Weights of a small autoregressive pixel model: norm rmsnorm.
Rows from block 4, named by matrix and row number. Each number is 128 + 24 x the weight over its row's rms, rounded and kept within 0 to 255. All counts start at 0. After the name is the row's rms in percent of the matrix's.
# fc2: MLP down (model.blocks.4.mlp.fc2.weight, 192x1152), inputs 356-444
fc2.36 100 [105 135 141 186 140 125 172 131 106 125  71  86 181 120 102 223 160 116 137 123 130 117 216 125 110 159 130 119 158 116 186 101 127 146 147 115 168 114 179 136 147 112 100 150 141 139 160  94 147 156 106 164 157 162 101 141  95 122 176 127 133 129 108 127 125 114 159 154 110 122 129 137 149  88 132 172  95 113 125 104 170 111 124 124 125 153  80 139 103]
fc2.37 097 [108 137 121  63 136 125 111 123 160 110  95 126 136 126 124 170 164 134  82 136  80 156 125 185 141 143 177 155 153 114 115 139 105 126 166 141 139 128 129  93 154 112 117 107  90 123 107 120 141 118 105 101 114  90  86 129 125 109 131  98  99 173 136 106 173  75 112 133 126 122 150 114 119 139 143 146 130 122 173 120  97 104 132 103 137 120 109 117 123]
fc2.38 102 [160 151 121 147 148 152 131 116 131 107 143 144 151 134 102 130  94 127 131 145 143 190 113 110 137 130  89 124  87 142 148 178 123 136 142 147 103 130 118 158 135 162 154 104 133 114 138 139 142 105 130 135 142 111  50 135 188 167 140 135 142 160 109 120 130 118 158 119 131 118 135 123 135 142 106 147 143  91 123 131 107 125 128 144 104 120 175 152 195]
fc2.39 103 [149 153 131 114 139 144 109 108 143 132 131  96  96 140 125 116 137 121  98  94 143 136 134 129 125 151 112 158 108 121 140 100  73 103 143 149 143 145 143 118  73 121 169 131 124 165 136 114 171 127 116 165 135 115 115 142 174 135 149 135 152  77  91 135 145  53 129 141 155 125 120 173 120 115 140 127 144 145 162 103  78 164 104 114  98 151 105 134 148]
fc2.40 107 [136 131 131 122 107 147 133  88 150 112 144 101 142 148 118 128 129 114 102 140 203 134 160 141 173 144 123  92 158 116 125 144 101 120 126 117 134 119 141 132 159  95 164 129 132 133 125 125 152 168 138 157 113 123 121 109 119 132 109 152 154 172 100 144 122 190 116 136 139 130  82  81 129 122 101 109 143 116 137 136 157 100 154 143 134 128  92 140 161]
fc2.41 095 [107 130  93 147 103 157 158 145 109 124 135 164 122 140  93 107 111 149 153 101 114 107 153 167  96 127 146 130 141 116 164 205  82 126 149 102 136 110  91 135 166 121 136 129 116 125 122 139 172 119 148 133 100 138 149  96 112  92 129 102 121 123 157 100 116 109 121  93 121 158 149 146 122 117 106 135 135 100 132 124 136 145 136 156 145 110 138 124 122]
fc2.42 096 [133 148 148 139 147 115 105 108 118 155 102 130 146 107 137  94 133 143 114 163 171  97 144 120 142 156 149  86 122  74  86 119  65 156 100 113 135 126 184 162 111 123 117 118 107 132 129  97 123  88 130 138 114 156 159 126  85 115 119 146 115 166 127 160 121 110  85 172 125  85 136 131 149 123 145 133  90 161 157 150 127 134 100  99 171 133 143 129 157]
fc2.43 099 [128 122 137 137 113 118 137 127  74 120 131 144 107  97 143 175  89 128  76  94  97 124 143 124  95 148 102 129 117 148  96 169 111 119 120 129 116 132 117 128 147 149 146 146 136  90 114 140 155 126 131  91  88 148 191 164 158  92 139 121 153 137 124 116 165 132 145  74 122 123 109 136 162 157  64  85 100 137 127  83 149 124 158 117 160 125 133 162 119]
fc2.44 102 [153  81 135 137 123 125 142 108  87 105 143 137 125 105 109 126 114 134 154 169 139 126 156 103 130 151 116 128 137 159  87 177 172 156 137 141 134 118 119  74 116 181 120 140 133 122 147 111 152 126 128  86 151  98  99 149 145 102 113 130 106 149 132 153 162 151 123 130 138  99 139 149 144 117  95 148 145 150  97 135 151 121 121 123 164  85 150 119 153]
fc2.45 101 [137 129 118 113 152 129 120 113 118 147  82 156 136 141 127 162 143 124 121 136 150 116 109 130 114  70 150 138 147 155 126 174 142 131 164 106 159 139 124 105 157  91  99 132 152 124  98  81 118 159 131  81 122 140 129 117 105 112  70 148  93 109 108 130 138 168 126  99 127  86 110  99 126 124 115 125 139 131 179 109 156 122 127 151 162 131 132 122 158]
fc2.46 098 [110 157 130 145 151  92 127 130  95 156 138 153 118 130 105 159 104 130 100 105 118 137 115  64 132 119 147 107  92  62 131  87 151 141 139 149 171 118 156 125 164 109 156  96 137 109 105 166 149 137 105 138 110  91 120 168 136 106 135  99 148 206 157  99 125 206 109 154 128 116 123 145 121 112 104 143 112 111 154 128 121 154 118 102 187 127 143 110 166]
fc2.47 089 [103 120  86 135 125 125 137 181 130 159  98 132 129 154 123 150  89 117 135 104 113 115 111 128 120 152 130 115 108 115 153 179 124 130 125 114 160 134 160 129 137 145 125 148 135 159 107  64 136 146 152 170 109 133 111 160 135 142  86 114 103 179 150 118 131 148 121 126 101 130 117 119 169  98 141 105  94 141 172 127 159 172 124 149 145 132 145 121 100]
fc2.48 099 [156 105 123 127 176  96 129 159 170 133  64 129 146  88 163 141 134 128  88 143 119 135 151 162 159  99 128 135 159 146 144 135 127 130 140 143 138  86 123 100 187 133 138 138 139 162 157  86 111 120 159 148 142 150  97 131 155 104 132 149 119 109 155 141 171 114 123 147 114 111 115 110 139  87 132 166 153  64 111 118 142 158 132  92 117  96 104 134 164]
fc2.49 095 [141 100 137 134 143 131  96 141 186 118  67 101 145 134  88 148 141 108 117 122 162 131 154 128 120 126 121 126 109 124 163 157  73 154 127 132 133 152  83 141 116 127 132 159 116 159 159 112 115 128 117 141 100 147 154  98 157 114 147 129 145 150 138  57 156 111 134 114 100 145  97 146 140  78 152 151 149 121 115  95 141 100 125 148 139 145 135 132 136]
fc2.50 102 [123 171 127 144 150 120 119 157 162 167 128 128 138 129 112 115 186 150  94 142 187 108 100 103 118 145 151 123 167 131 117 151 150 113 132 113 100 106 160 154 134  91  90 137 127 177 112 118 149 160 122 148 122 125 174 144 122 115 137 125  93 129 153 114  52  78 137  54 113 116 128 118 158  76 146 102 127  99 112 143 143 109 141 154 155 158 121 142 134]
fc2.51 103 [150 130 120 142 154 145 106 143  92 115 130 169  90 140 134 136 143 146 121 177 126 144 126 143  98 135 164 136 115 126  94 126  67 156 116 124 107 141 122 163 171 118 105 124 125 152 109 146 122 146 111 128 111 135  77 123  92 114 103  81 128 164 148  87 160 149 122 121 144 107 153 141 128 118 131 163 144 119 159 102 130  90 120 113 133 127 129 130 124]
fc2.52 099 [175 115 138 112 143 139  79 150 149 143 146 131 119  93  78 128 112 110  73  99 112 119 111 113 137 146 117 124 145 118 110 138 102 103 116 135 101 112 131 121 139 120 139 152 125 103 132 140 108 133 109 127 162 157 168 138 145 113 139 137 170 108 151 120 146 130 108 125  94 124 101 137 181 121 110 101 120 128 147 119 108 163 135 159 132 115 100 137 134]
fc2.53 097 [104 102 124 102 111 122 119 132 161 140 122 116 139 150 116 177 116 110 103 124 126 154 152 161 137 117 104 122 106 158 109 157 129 130 122 123 128 122 127 138 154 162  93  83 130 149 116 140 131 107 137 115 120 134 149 110 190 131 125 123 146 121 140 132 144 157 105  92 123 116 105 162 127 153 153 142 106  88 123 137 185 144 122 122 126 132 149 113 169]
fc2.54 103 [129  91 121 126 125 111  90 126 119 129  95 128 138 129 146 133 116 145  94 148 106 190 143 139 113 116 120 105 135 163 122  99 126 131 169 122 144 160 149  97 136 126 133 157 131 150 150 179  96 138 123 111 156 128 162 139 155 137  95 125  87 130 154 141 191 142 144 130 127 104 179 134 143 144 159 184 137 114 109 122 110 160 118 140 114 107 104 128 154]
fc2.55 105 [ 87 129 144  86  87 105 155  97 105 127 130 149 131 111  96 167 143 132 135  80 147 145 107 149 126 124 156  87 117 185 106 127  96  98 137 130 131 146 131  67 159 132 120 129 157 134 103 129 137 152 125 125 133 126 110 124 109  90 133 124 136 116 139 166 104 103 131 142 122  61 156 112 125 126 151  97  93 101 123 105 134 138 134 130 154 115 122 137 112]
fc2.56 102 [117 142 153 130 156 100 128 115 169 134  96 118 127 140 110 115 142 111 150 103  72 121 111  97 124 137 141 146 136 107 149 124 147 113 107 106 141 133 140 121 123 113 129  99 110 183 133 112 138 137 150 104 146 104  98 120 103 121 147 140  60 121 112 128 127 117 103 108 149 122 115 140 140 134 147 122 123 189  96  99 135 112 107  75 178  98 169 117 116]
fc2.57 110 [161 143 106 102 135 101 144  99 126 113 127 123 127 127 135 161  60 129 127 170 108 120 123 132  97 114 157 190 138 116 145 127  91 123 104 141 138 109  99  99  99 131 137 102 145  64 147 160  97 115 135 137 148  83 143 104 131  79 192 139 146 103 133 178 158 139  81 143 137 107 129 153 149 114 132 145 112 106 127 131 159 139 147 154  85 126 138 113 117]
fc2.58 098 [133 157 107 151 170 136 147 124  95 104 115  98 123 160 166 119 121 129 123 120  99 191  94 146 106 123 133 138  99 181 161 144 136 115  96 129  59 142 150  74 178 123 167  81 122  90 178 146 103 147 139 147 143 127 169  97 105 145 113 115 126  93 120 145  81 128  89 130 111 118 154 158 119 175 136 140 134 120 166 120 154 122 129 155  98  97 145 124 166]
fc2.59 106 [150 139 118 148 132 141 127 174 101 116 116 119 153  96 131 165 132 122 130 146 133  89 170 126 108 144 132 108 161 168  89 117 128 135  87 127 165 138  93  85  99 122 144 159 126 126 126 140 121 108  98 133 139 120 189 140 134  89 101 106 152 123 160 130 150 108 116  91 117 112 146 129 157 119 214  67  99 129 110 153 129 105 112 120 175 140 163 105 116]
fc2.60 105 [114 178 154 142 142 116 154 106 140 145 121 159  70 156 156  92 121 146 104 154 136 148 105  91 149 130 101 105 111 128 110 106 162 172 124 116 142  98 136 104 111 143 136 113 111 158 109 121 147 148  83 138 130  86 117 132 125 142 126 125 108 132 103 168 107 168 139 124 115 144 140 147 148  87 101 144 135 176 111 132 144 107 144 104 112 153  77 131 100]
fc2.61 101 [139 100 147 125 137 100 137 102 145 126 124 116 129 116 116 157 148 148 105 116  93 111  97 139 133 159 135  99 174 126 170  83 132  96 124 132  90 136 145 112 135 114 121 147 125 138 105 134 109 174 137 132  89  95 128 143 141 152 131 142 102 129 130 140 160 102 146 152 135 107  84 129  99 133 157 113  68 141 112 137 146 111 153 141  74 104 103  94 102]
fc2.62 097 [137 110 147 119 140 147 131  98 147 126 163 135 125 172  89 135 152 153 134 108  95 103 156  77 109 115 133 116  91 132 147 139 133  95 183 125  95 121 146 173  91 143 121 153  75 145 139 124 130 124 123 165 135 168  81  96 130 172 132  96 142 155 126 111 124 156 123 134 129 116 122 120 112 152 138 129 126  69 137 143 170 103 140 129  67  83 159 141 157]
fc2.63 098 [129  94 135 104 146 143 151 114 133 142 112 129 141 135 122 131 135 136 135 146 118 154 119 147 146 155 156 131 123 203  97 144  91 112 161 116 143 113  94  98  77 129 134 135  88 134 177  75 119  96 116 121 106 133 151  95 154 123 122 116 102 119 163 164 159 129 117 106 140 137 139 137 139 127 137 132 130 135 150 131 135  90 156 154 105 127  90 119 127]
fc2.64 101 [129 137  66 133 130 118 155 157 111 142 146 166 135 110 156  93 132 130 167 157 137 117 128 121 110  98 117 117 126 138  72 145 141 130 117 136 128 146  97 120 151 138 120 111 134  95 154 160 124  79  98 129 119 117 144 139 163 160 108 125 154 157 127  96  84 131 180 125 139 173 199 155 148 119 129 153 120 119 118 158 136 107 124 109 134 120 178 152 112]
fc2.65 100 [ 98 149 123 111 128 134 152 130 144 134 114 120 139 129 156  85  92 146 159 129 122 115  76 110 152 127 116  98 114 142 136 147  93 132 110 145 119 144 135  85 107 169 161 155 140  99  96  88 146 106 138 163 134 145 129 161 107 137  89 118 126 115 155 117 129 100 122 122 135 118 150 148 113  95 126 182 135 134 105 177 110  93 119 116 183  93 123 136 120]
fc2.66 096 [171  95 120  86 115 108 125 107 123 123 140 132 144 143 118 117 117 119 138 103 163 155  77  63  86 144  98 136 134 143 100 119 125  89 108 111 153 138 174 135 102 167 119 109 139 143 117 145 175  91 105 147 122  98 133 169 148  88 135 145  92  82 115 137 141 135 104 146 121 141 165 127 119 180 141  99 156  95  88  54 104 132 104 133 117 122 103 140 160]
fc2.67 098 [126 143 122 142 142  97 116 107 129 120  96 135 139 140 115 152 189 120 136 136 116 100 105 168 121  94 147 146 131 129 158 177 117 103 156 106 150 120  78  89 136 142 112 153 137 168  81 124 151 160 114 130 169 169  80 124  87 105 153 110 106 133 101  95 113  67 125 151 122 140 145 153 136 107 170 108 177 121 142 135 131 120 146 139 108 163 158 132 117]
fc2.68 096 [ 84 166 144 128  99 107 109 153 116 105 112 162 144 122 114 103 127  91 115 154 143 129 126 163 119 133 120 133 139 145 136 106 153 142 130 119 119 118 153 159 151 119 137 116 114 146 111 162 145 112 139 140 104 141 114 122 171 130 120 144  94 140 127 112 134 126  90 180 129 120 144 137  97 140 183 155 125 134 139 142 134 105 130 116 137 154 100 113 112]
fc2.69 102 [127 141  97 122 126 124 130 138  60 153 114 101 108 163 126  63 148 120 149 105 123 140 155  90 140 131 119 100 124 143  99 159 170 126 138 121  98 104 154 132 126 127 134 119 104 129 148 147 120 119 110 177 128 154 118 137 123 169 136 126 126 171 116 121 133  98 113 159  98 168 145 155  99 159 149 167 163 105  85 199 159 121 114  76 117 123 123 144 124]
fc2.70 096 [115 123 141 170 109  96 125 139 153 112 103 165 147 113 135 124  98 108 146 125 133 149 126 128  73 117 131 129 137 120 135 115 138 133 138 129 141  84 114 135 160 153 137 122 112 110 171  86 151 158 131 118  42 116 141 143 151 118 149 158 122 184  90 164 166 136 147 125 103  72 130 120 131 133 113 149 108 161 135  90 145 157 124  89 146 166 138 100 113]
fc2.71 103 [155 143 146 137 117 145 128 137 108 144 121 129 141  69 112 125 117 137 115 117 161 130  98 123 153 113  97 132  96 168 153 133 114 114 104 121 162 150 171 118 137 114 116 139 110 149 109 155 131 114 129 140 135 130 127 146 113 114 105 151 136  67  97 108 131 137 127 130 145 119 111 112 124 132 136 144 118 113 117  86 162 122 159 124 137 116 170 170 140]
fc2.72 101 [154 129  96 112 107  83 165  85 130 111  82 131  96 109 128  96 104 120 162 133 161  85 147 123 166 109 124 128 144 142 125 190 134 112  98 139 154 112 117 119 144 154 160 160 129  92 127 155 157 148  80 149 112 115 106 102 127 161 188 167 131 142 106 198 135  31 119 128 110  79 122  95 104  90 145 206 123 121 101 173 140 162 103 142 100 152 166 110 130]
fc2.73 089 [110 133 147 152 101 169 138 132  67 152 129 135 102 151 138  95 137 167 154 130 147 131 123  91  95 158 112 144 125 146 115 116 115 144 125 147 100 162 123 109 109 112 138  93 132 115 155  77 114 179 105  93 131 108 132  98 148 127 110  89 138 121 123 125 157 194 152 165 136 143 164 135 113 150 107 117 208 120 140 124  87 142 138  98 124 123 133 132 125]
fc2.74 107 [ 86 148 118  92 126 162 124 137 123 154 136 108 165 122 108 138 153  98 116 138 130 136 178 135 131 131 115 136 119 111 118 118 108 127 103 145 151 119 150 163 144  66 176 128 112  67 146 142 100 112 130 173 151 153 164  92 131 119 115 128 124 143  84 114  71 127 116 133 133 114 128 149 155 128 181 132 120  86 151 136 124 127 132 122 147 112 106 108 170]
fc2.75 102 [135 110 131 167 140 117 141 106 136 169 145 129  91 149 164 163 113 117 114 173 139 148 131 126 133  75 129 164 127 130 144 123 116  89 108 101 157 123 177 103 109  79 122 131 134 159 171 127 160 118 124 166 171 171 204 143 114  88  95 116 145 151 122 155  88 133 121 120 134 132 111 155 115  74 149 141 136 115 120 120 118 150 143 136 135 122 142 124 110]
fc2.76 103 [168 152 104 127 165 135 146 112 115 142  98 122 110 117  88 109 122  84 184 121 177 132 135 181 104 161 163 123 125  92 134 124  91  94 141 120 124 115 116 102 146 119  98  97 149 140 125 142 109 144 146  69 156  99 151 165 140 121 118 122 124 137 145  86 100 109 142 105 154 122 135 156 125 119 114 100 117 125 108 166 152 120 172 140  92 134 128 140 142]
fc2.77 100 [117 105 110 164  81 110 141 155  96 162 154  87 120 118 128 160 134 164 186 135 120 132 120  63 130 117 138 152  87 153 201  97 119 151 110 156 115 121 132 140 116 124 113 114 128  68 127 113 133 152 151 142 141 122 135 120 118 134 123 108 119 135  79 107  85 149 129 115 111 146 148 158 136 128 112 128 170 125 141 132 108 121 127 106 157 100 167 124 165]
fc2.78 104 [113 167 168 134 133 135 158 164 180 127 141 154 126  97 141  99  93 136 131 112 180 110  93 149 160 115 124 104 146 169 124 110 130 122 106 142 177 126 138 104 137 149  92 146 159 153 125 137 178 119 140  72 118 101 126 122 101 136 121 110 152  69 159 133 130 101 108  91 162 137 131 140 144 143 162 149 126 101  96 125 142 142 124 138 133 175 107 162 147]
fc2.79 101 [121 112 118 109 130 152 152 107 121  97 167 125  91 116  94 142 139 128 127 113 171 132 139 156 133 120 126 165 107 150 112 103  98 113 110 124 124 130 142 149 166 105 157 102 134 165 137 109 187  94 132 149 127 132 156 135 142  94 136 117 126 147 109 142  90 105 147 120 109 100 134 145 130 144 107  93 159 102  77 113 131 151 109  77 155 130 140 147 132]
fc2.80 102 [140 101 124 138 138 145 138  64 166 118 118 141 118 150 104 128 152 118 134 106 170 157 106 159 129 132  90 137 152  86 108 149 131 122 134 126 109 133 121 118 135  98 127 131 109 165  93 109 132 117 139 128 171 103 122 111 180 125 122 142 127 105 105 168 153 123 142 151 154 130 146 140 103 111 124 140 110 109 174 117 165 135 129 133 123 134 148 107 119]
fc2.81 102 [136 142 106 102 134 128 115 133  86 116 151 112 138 137  82  96 127 130 115  69 132 102 158 181 117 140 169  85 157 132 118 131 128 151 185 142 109 157 118  58 141 165 143 116 146 119 121  85 160 128 158  83 114 120  90 138 138 126  97 114 144 151 177 118 170 102 168 120 151 118 110 115 114 121  91 160 138 119  95 152 105 123 141 139 113 103 119 122 115]
fc2.82 102 [ 93 117 135 110  99  99 173 106 120 150 133 122 142  82 115 111 149 106 157 143 152  98  72  87 134 128 105 111 120 125 167 124 124 126 170 123 139 112 101 111 139 137 128 100 121 152 121 130 129 118 131 113 130 170 147 151 107 134 121 126  94 150 120 139  81 138 131  96 151  76 107 114 138 101 123 126 144  97 128  87 133  93 122 100 115 149  91 127 164]
fc2.83 095 [180 135  81 146 123 107 103 128 114 133 144 100 117 140 121 111 141 139 125 140 110 130 176 150 101 118 193 130  85 114  92 134 100 102 123 159 159 177 160 148 163  83 132 140 119 142 137  92 169 129 123 118 137 135 120  98 114 114 107 151 100 121 100 135 119 140 170 128  92 108 151 104 134 130 176 137 149 144 153 158 127 130 137 147 118 117  97  94 182]
fc2.84 100 [ 92 138 129 148  94 104 125 101 162  82 111 157 120 161  88  81 122 134 117 133 162  89 153 130 115 108 151 150 148 114 118 131 126 130 141 121 145  91 120 102 100 117 134 106 110 157 128 121 179  98 125 160 109 136  95 148 146 128 108 120 129 155  98 135 112 144 164  83 111 152 138  93 107 156 118 108 146 107 172  97 105 131 117 131  99 104 114 131 145]
fc2.85 098 [147 164 160 142 125  96 124 125 146 106 145  59 117 136 180 108 147 129 144 171 105  82 208  99 147 124 151 151 139 113 135 149 128 130 153 114 177 102 114 110 101  94  77 151 112 155  91 164 123 156  86  91 131 126  75 125  94 111  71 114 150 211 115 130 175 132 135 128 129 197 132 144  96 125 160 153 168 117 140 148 149 104 104 154 107 143 175 130 150]
fc2.86 094 [120 119 142 135  93 123 104 160 135 132 151 151 100 157 164 142 110 127  90 125 111 131  96 180 146  99 131 153  90 125 121 126 147 156  86 136 108 124 188 102 142 133 123 124 161 169 104 181 113 103 138 103 159  97 105 128 133 147 129 154 154  90 108 113  77 147 158 143 103 156 136 122 123 110  90 131  78 183 147  90 125 105 124 122  88 124 120 126  89]
fc2.87 098 [104 155 166 115 126 108 120 125  99 133 122 111 118 116 140 131 111 143 155  73 110  98 124 145 137 170 149 134 139 111 117 159 118 161 151 130 152 120  98 151 147 108  99 100 163  81 128 129 156 100 118  85  90 147 117 113 107 139  92 140 109 157 119 127 147 137  88 164 136 130 112 140 115 144 114  95 134 112  73 129  81 159 118 137 137  94 132 150 109]
fc2.88 100 [124 114 112 121 122 125 125 111 120 132  88 162 103 162 144  83 100 140 153 132 164 137 123  91 167 110 134 112 138 159 131  90 122 131  95 147 127 108 129  81 169 130 125 160 146 105  70 119  83 121 150 121 160 145 110 109 129 131 140 129 142 145 153 130 126 136 158 108 124  94 132 139 112 106 151 180 147 141 120 127  99 137 104 128 114  74 139 107 100]
fc2.89 102 [130 150 151 144 158 142 104 129 112 102 129 135  98  84 150 105 120 140 103 130 149 144 128 111 134 164  96 100 118  93 112 138 137 124 142 131 151 144 102 151 121 134 123 128 163 150 133 185 104 133 110  88 140 136 119 128  94 141 177 153 126 171 143 141 161 108 125 119 125 123 125 133 142 108 164 107 127 131  61 111 120 141 124 153 156 140 169 158  70]
fc2.90 097 [138 128 142  68 112 104 138 131 124  76 156 149 117 140 160  99 115 112 113 102 118 132  98 202 144 150 114 154 142 117  87 111 104 137 107 137  78  99 128 130 145 123 138  92 129  99 130 153 116 120 123 147 132 134 115 128  89 136 169 148 157 118 144 162 123 111 140 150 124 130 111 143 154 136 145 117 102 113 125 104 134 135 128 108 120 105 140 134  95]
fc2.91 099 [147 147 111 120  96 166 128 127 135 157 156 125 133 135 105 131 103 160 164 131 123 132  94 153 126 138 127 152  79 134 133 138  97 109 123 122 138 138 130 155  78 173 137 120 150  98 124 188 128 143  86 115 153  72 143 113 114 100 175 140 156 113 126 101 131  94  75 123 160 115 150 142 122 122 138 123 121 114 143 126  81  98 112 162 139 109 113 146 151]
fc2.92 101 [121 168 111 165 136 102 146 113 139 151 115  96 161 131 158 117 141 120  84 100 110 138  92 126  94 118 111 152  84 172 121  52 134 125 137 124 171 125 145 132 126  99 121 124 130 160 168 116  79 135 117  98 130 139 127 155 129 149  97 152 120 145 144 135 153 126 151 120 129 139 123 128 137 119 120 157 104 171 130  86 120 140 121 114 148 158 106 107  57]
fc2.93 092 [120 103 141 143  98 124 135 110 159 117 132 145 127 134 143 130  92 118 141 106 102 136 127 119 130 143 126 125 132  91 104  54 126 125 173 113 133 112 127 139  66 124 114 190 138 173 125 138  96  98 125 116 106 140 163 138 132  57 127 147 108 117 141  94 157  81 120 138 103 131  96 114 143  97 171 159 138  90  92 155  84 157 136 111 103 125  79  95 111]
fc2.94 100 [102 147 139 141 102  90 133 128 140 122 132  77 143 143 134 142  90 120 156 137 117 113 107 106 133 112 103  93 104 132 177 143  90  97 121 119 129 128 106 149  84 133 113 148 136 124 144 111  93 126 148 163 126 126 103  87 156 134 135 138 116  96 127  88 126 133 116 102 111 149 133 125 117 114 115 125 103 118 171 104 106 152 140 118 114 114 111 105 119]
fc2.95 098 [110  86 145 132  92 108 143 122 153 109 124 133 164 104 118 129 109 121 114  96 128 141 102 134 154  87 116 135 114 137  65 139 137 102 103 130  95 150 146 145 117 129 120 164 138 135 171  97 148 105 174 169 146 158 132 148 172  98 145 149 157 108 148 149  95 138 147 138 150 115  74 125 123 120 134 131 175 100 109 109 110 162 125 113  92 137 105 130  88]
fc2.96 099 [120 121 147  90  93  83 143  89  95  84 118 162 136 145 138 141 162 112 146 111 149 161 120 137 117 165 111 123 111 179 146 161 121 152 148 133  89 141 130  74 123 132 138 116 142 110  97 135 104 171 140 151 137 144 133  89 119 162 135 128 138 100 172 139 133  92 143 132 127 128 154 124 117 101  85 103 132 131 116 150 113 165  99 136 101 108 106 111  97]
fc2.97 106 [121  96 133 167 115 129 137 102 140 146  83 120 166 129 171 150 149 118 151 162 145 124  93 123 146 121 148 146  85 108 139 169 115 101  76 152 169 120 126  99 121  89 123 126 134 158 112 118 167 151 177 128 106  87 146 132 125  85 137 107  90 121 138 106 135 125 122 116 162 115 108 119 120  98 102 137 139 138 119 124 116 112 126  95 112 101  99 137 152]
fc2.98 104 [122 136 137 158 103 131 121 155 134 148 171 121 111 110 122 187 193 123  93 167 120 109 153 142 111 116 106 120 138 159 175 131 152 145 134 188 135 153 146 149 152 124 121 141 115 144 123 145 139 105 149 105 121 110  79 193 134  91 127 146 101 130 159 127 117 148 105 163 148 112 135 111 114 113 128 108 126 174 179 105 147 113 147 133 159 157 124 141 137]
fc2.99 102 [139 130 156 132 139 154 109 108 137 110 118 134  89 146 133 171 116 135 135  94 134 174 117 164 103 122 103 114 199 137 144 124 103 129 123 117 106 133 147 106 163 130  83 153 122 138 162 116 110 176 105 183 125 134 125 119 120 120 119 121 118 138 142 161 116 103 165 164 117 115 136 133 113 168 105  95 106 117 135  97  99 148 157 108 137 150  90 125 128]
fc2.100 107 [144 169 136 136 110 134 130 103 171 169 133 127 109 163  81 170 143  94 137 123 114 115 115 115 146 118  87 117 115 131 138  64 112 121 144 135 131 109 141  92  92 139 116 159 135 121 112 101 118 132 145 177 145 168 119 145  95 119 164 123 119 122 114 123 156  99 167 142 121 161 112 109 124 101  94 182  90 153 173 113  93 132 154 134 135 153 108 101 116]
fc2.101 087 [117 119 143  98 141 163 136  95 162 159 130 136 113 131 116 148 143 127 143 155 110 102 135 108 111  87 130 148 153  91 150  90  78 111 123 140 153  97 157 138 115 127 123 124 127  89 133 130 169  96 127 142 115 120 136 103 144 140 119 123 104  87 107 125 116 124  91 145 124 102  70 169 101 101 143 130  98 143 127 121 126 129 135 131 126  93 101 131 172]
fc2.102 101 [115 172 103 124 130 124 101 154 115  91 171 122 106 114 156 137 115 118 143 132 162 146 134  90  69 151 129 109 137 137 143 142 159 126 128 134 147 127 153 132 174 169 100 164 106 127 115 124 156 126 131 114  88 101 120 150 133 143 118 149  76 146 135 136 139 116  72 137 100 128  99 134 140 114  82 129 142 105 156 136 132 114 104 108 143 124 124  96 110]
fc2.103 098 [109 104 125  95 119 129 128  72 109 155 125 118 162 146 143  90 118 136 154 156 129 142  91 134 155 110 138 156  77 115  55 129 107 116 142 109 167 143 142 117 136 114 152  73 125 157 117 162 151 116 129 112 163 148 111 108 125 110 130 127 158  98 146 151 157 155 190  90 148 109 154 111  97 144 199 152 164 137  95  52 117 105 120 120 165  90 110 130 163]
fc2.104 101 [157 142 116 119 172 174 107 170 145 149 134 100 136 120 153 108 126 131 134 180 104 138 138 152 134 118 190 113 153 132 111 120 156 102 162 112 161 158 141 106 160 100 104 119 132 129 198  70 140  89 112 130  88 134 108 106 127 187 148 102 126 136 179 144 132 139 127 126 120 124  88  97 116  84 178 103 118 113 121  92  94 131 115 140 100  79 130 129 108]
fc2.105 101 [116 163 106  77 146 139  94 116 150 120 100 122  99 146 170 134 113 121 120 151 129 144 155 118 144 131 165 164 127  93 110 147 121 157 125 134 104 130 104 117 146 159 110 151 107 144 133 131 100 145  99 132 133  86 110 158 148 126 114  95 129 170 150 127 142 125 115 121 115 119 156 157 119 127 165 165 204 139 117 137 115 110 166  75 133 113 148 109 108]
fc2.106 105 [ 95 170 168 114 143 115 158  87 131 105 140 113 128 127  80 108 153 113 120 101 133 157 107 148  87 115 126  78 176 102 128 116 122  96 119 122 125 103 146 110 120 141 108 138 128 118 162 178 125 164  96 131 149 133  79 124 139 147 146 130 126  79  91 108 159 133 122 140 114 128  84 161  94 138 106 120 115 145 166 141 134 137 157 130 121 138 137 138 130]
fc2.107 092 [178 170 125 117  93 118 107 126 133 122 165 176 123 175 118 152  89 126 109 116  85 117 204  80  98 138 149 115 141 128 116 141 137 147 143 155 102 123 129 132 161 136 171 113 160 112 146 107 144 138 130 148 118 157 130 148 161 171 156 146 151 171  81 121 126 134 102 142 162 145 173 135 162 117 120 133 129 113  99 118 138 129 132 107 112 129 147 132 137]
fc2.108 098 [172  79 129 110 130  99 120 154 102 133  82 153 154 135 112 131  99 155 137 124 104 103 106 110 135 124 120  96 108 107 155 127  87 112 112 133 141 136  82 109 105 153 116 104 125 101  98 121 128 126 129 100 115 145 144 137  60  71 147  87 106 142 122  96 118  85 117 127 133 144 149  73 104 152  77 146 132 158 136 135 134 126 123 116 149 144 144 138 122]
fc2.109 099 [107 146 130 123 145 162 152 166  52 188  92 129 113 115  98 158  69 121 121 120 122 141 104 147 112 118 139 141 112 128 116 131  92 144 150  85 132 150 125 119 148 153  87 141 151  82 117 119 154  91  87 126 132 116 150 116  90 113 108 149 121 163 143 181 118 160 120 105 113 161 143 150 175  89 130 146  96  69 168 179 110 131 128 131 110 139 127  96 158]
fc2.110 101 [139 128 110 113  88 111 173 125 111 110 147 169 146 140 140 120 133 105 136 134 154  88 142 107 118 120 133 121 150 145 153 159 149 117  80 124  99 160 125  80 108 150 115 151  96 159 117 171 163 110 114 162 143 184 130 121  83 111 146 139 145 168  83 132 107 135 116 135 120 111 126  90 112  94 145 100 142 109 133 119 154 138 118 164  84 148 129 131 157]
fc2.111 105 [122 133 138 130 106 104 134 155 155 135  95 121 138 117 184 157  84 119 133 111 115  94 155 119 143 138  73 127  88 135  85 140 132 116 133 127 134 131 122  94 146 120 123 155 116 189  94 121 142 119 151 124 117 137  60 131 132 111  88 112 119 123  80  86 123 117 137 124 115 104 123  96 140 111 138 110 100  99 139 114 114 127  88 160 138 135 113 151 180]
fc2.112 106 [149 141 122 156 121 157 116 133  88 147 148 116 164 143 104 153 128 122 108 139 185 137 105 137 129 120 105  67 156  95 131 124 147 133  92 106 121 117 125 133 130 123 113 108 122 121 143 160  83 162 148 192 157 126 143 117 152 136 111 129 120  95 162 125  96 134 106  99 134 125 143 152 162 162 117 127  95  80 139 121 120 144 141  99 156 100 145 140 134]
fc2.113 095 [129 153 160 101 116 118 164 112 121 149 102  89 111 135 171  99 117 157 120 132 162 134 106  79 111 144 121 148 140 142 157 136 168 160 102 121  91 102 115 143 148 109  87 113  78 101 132 115 120  92 128 138 147 143 147 161 156 120 128 115 118 144 107 123 120 190 141 129 136 131 133 158 126 131  90 115 150 113 128 140 130 129 122  88 115 142 131 123 158]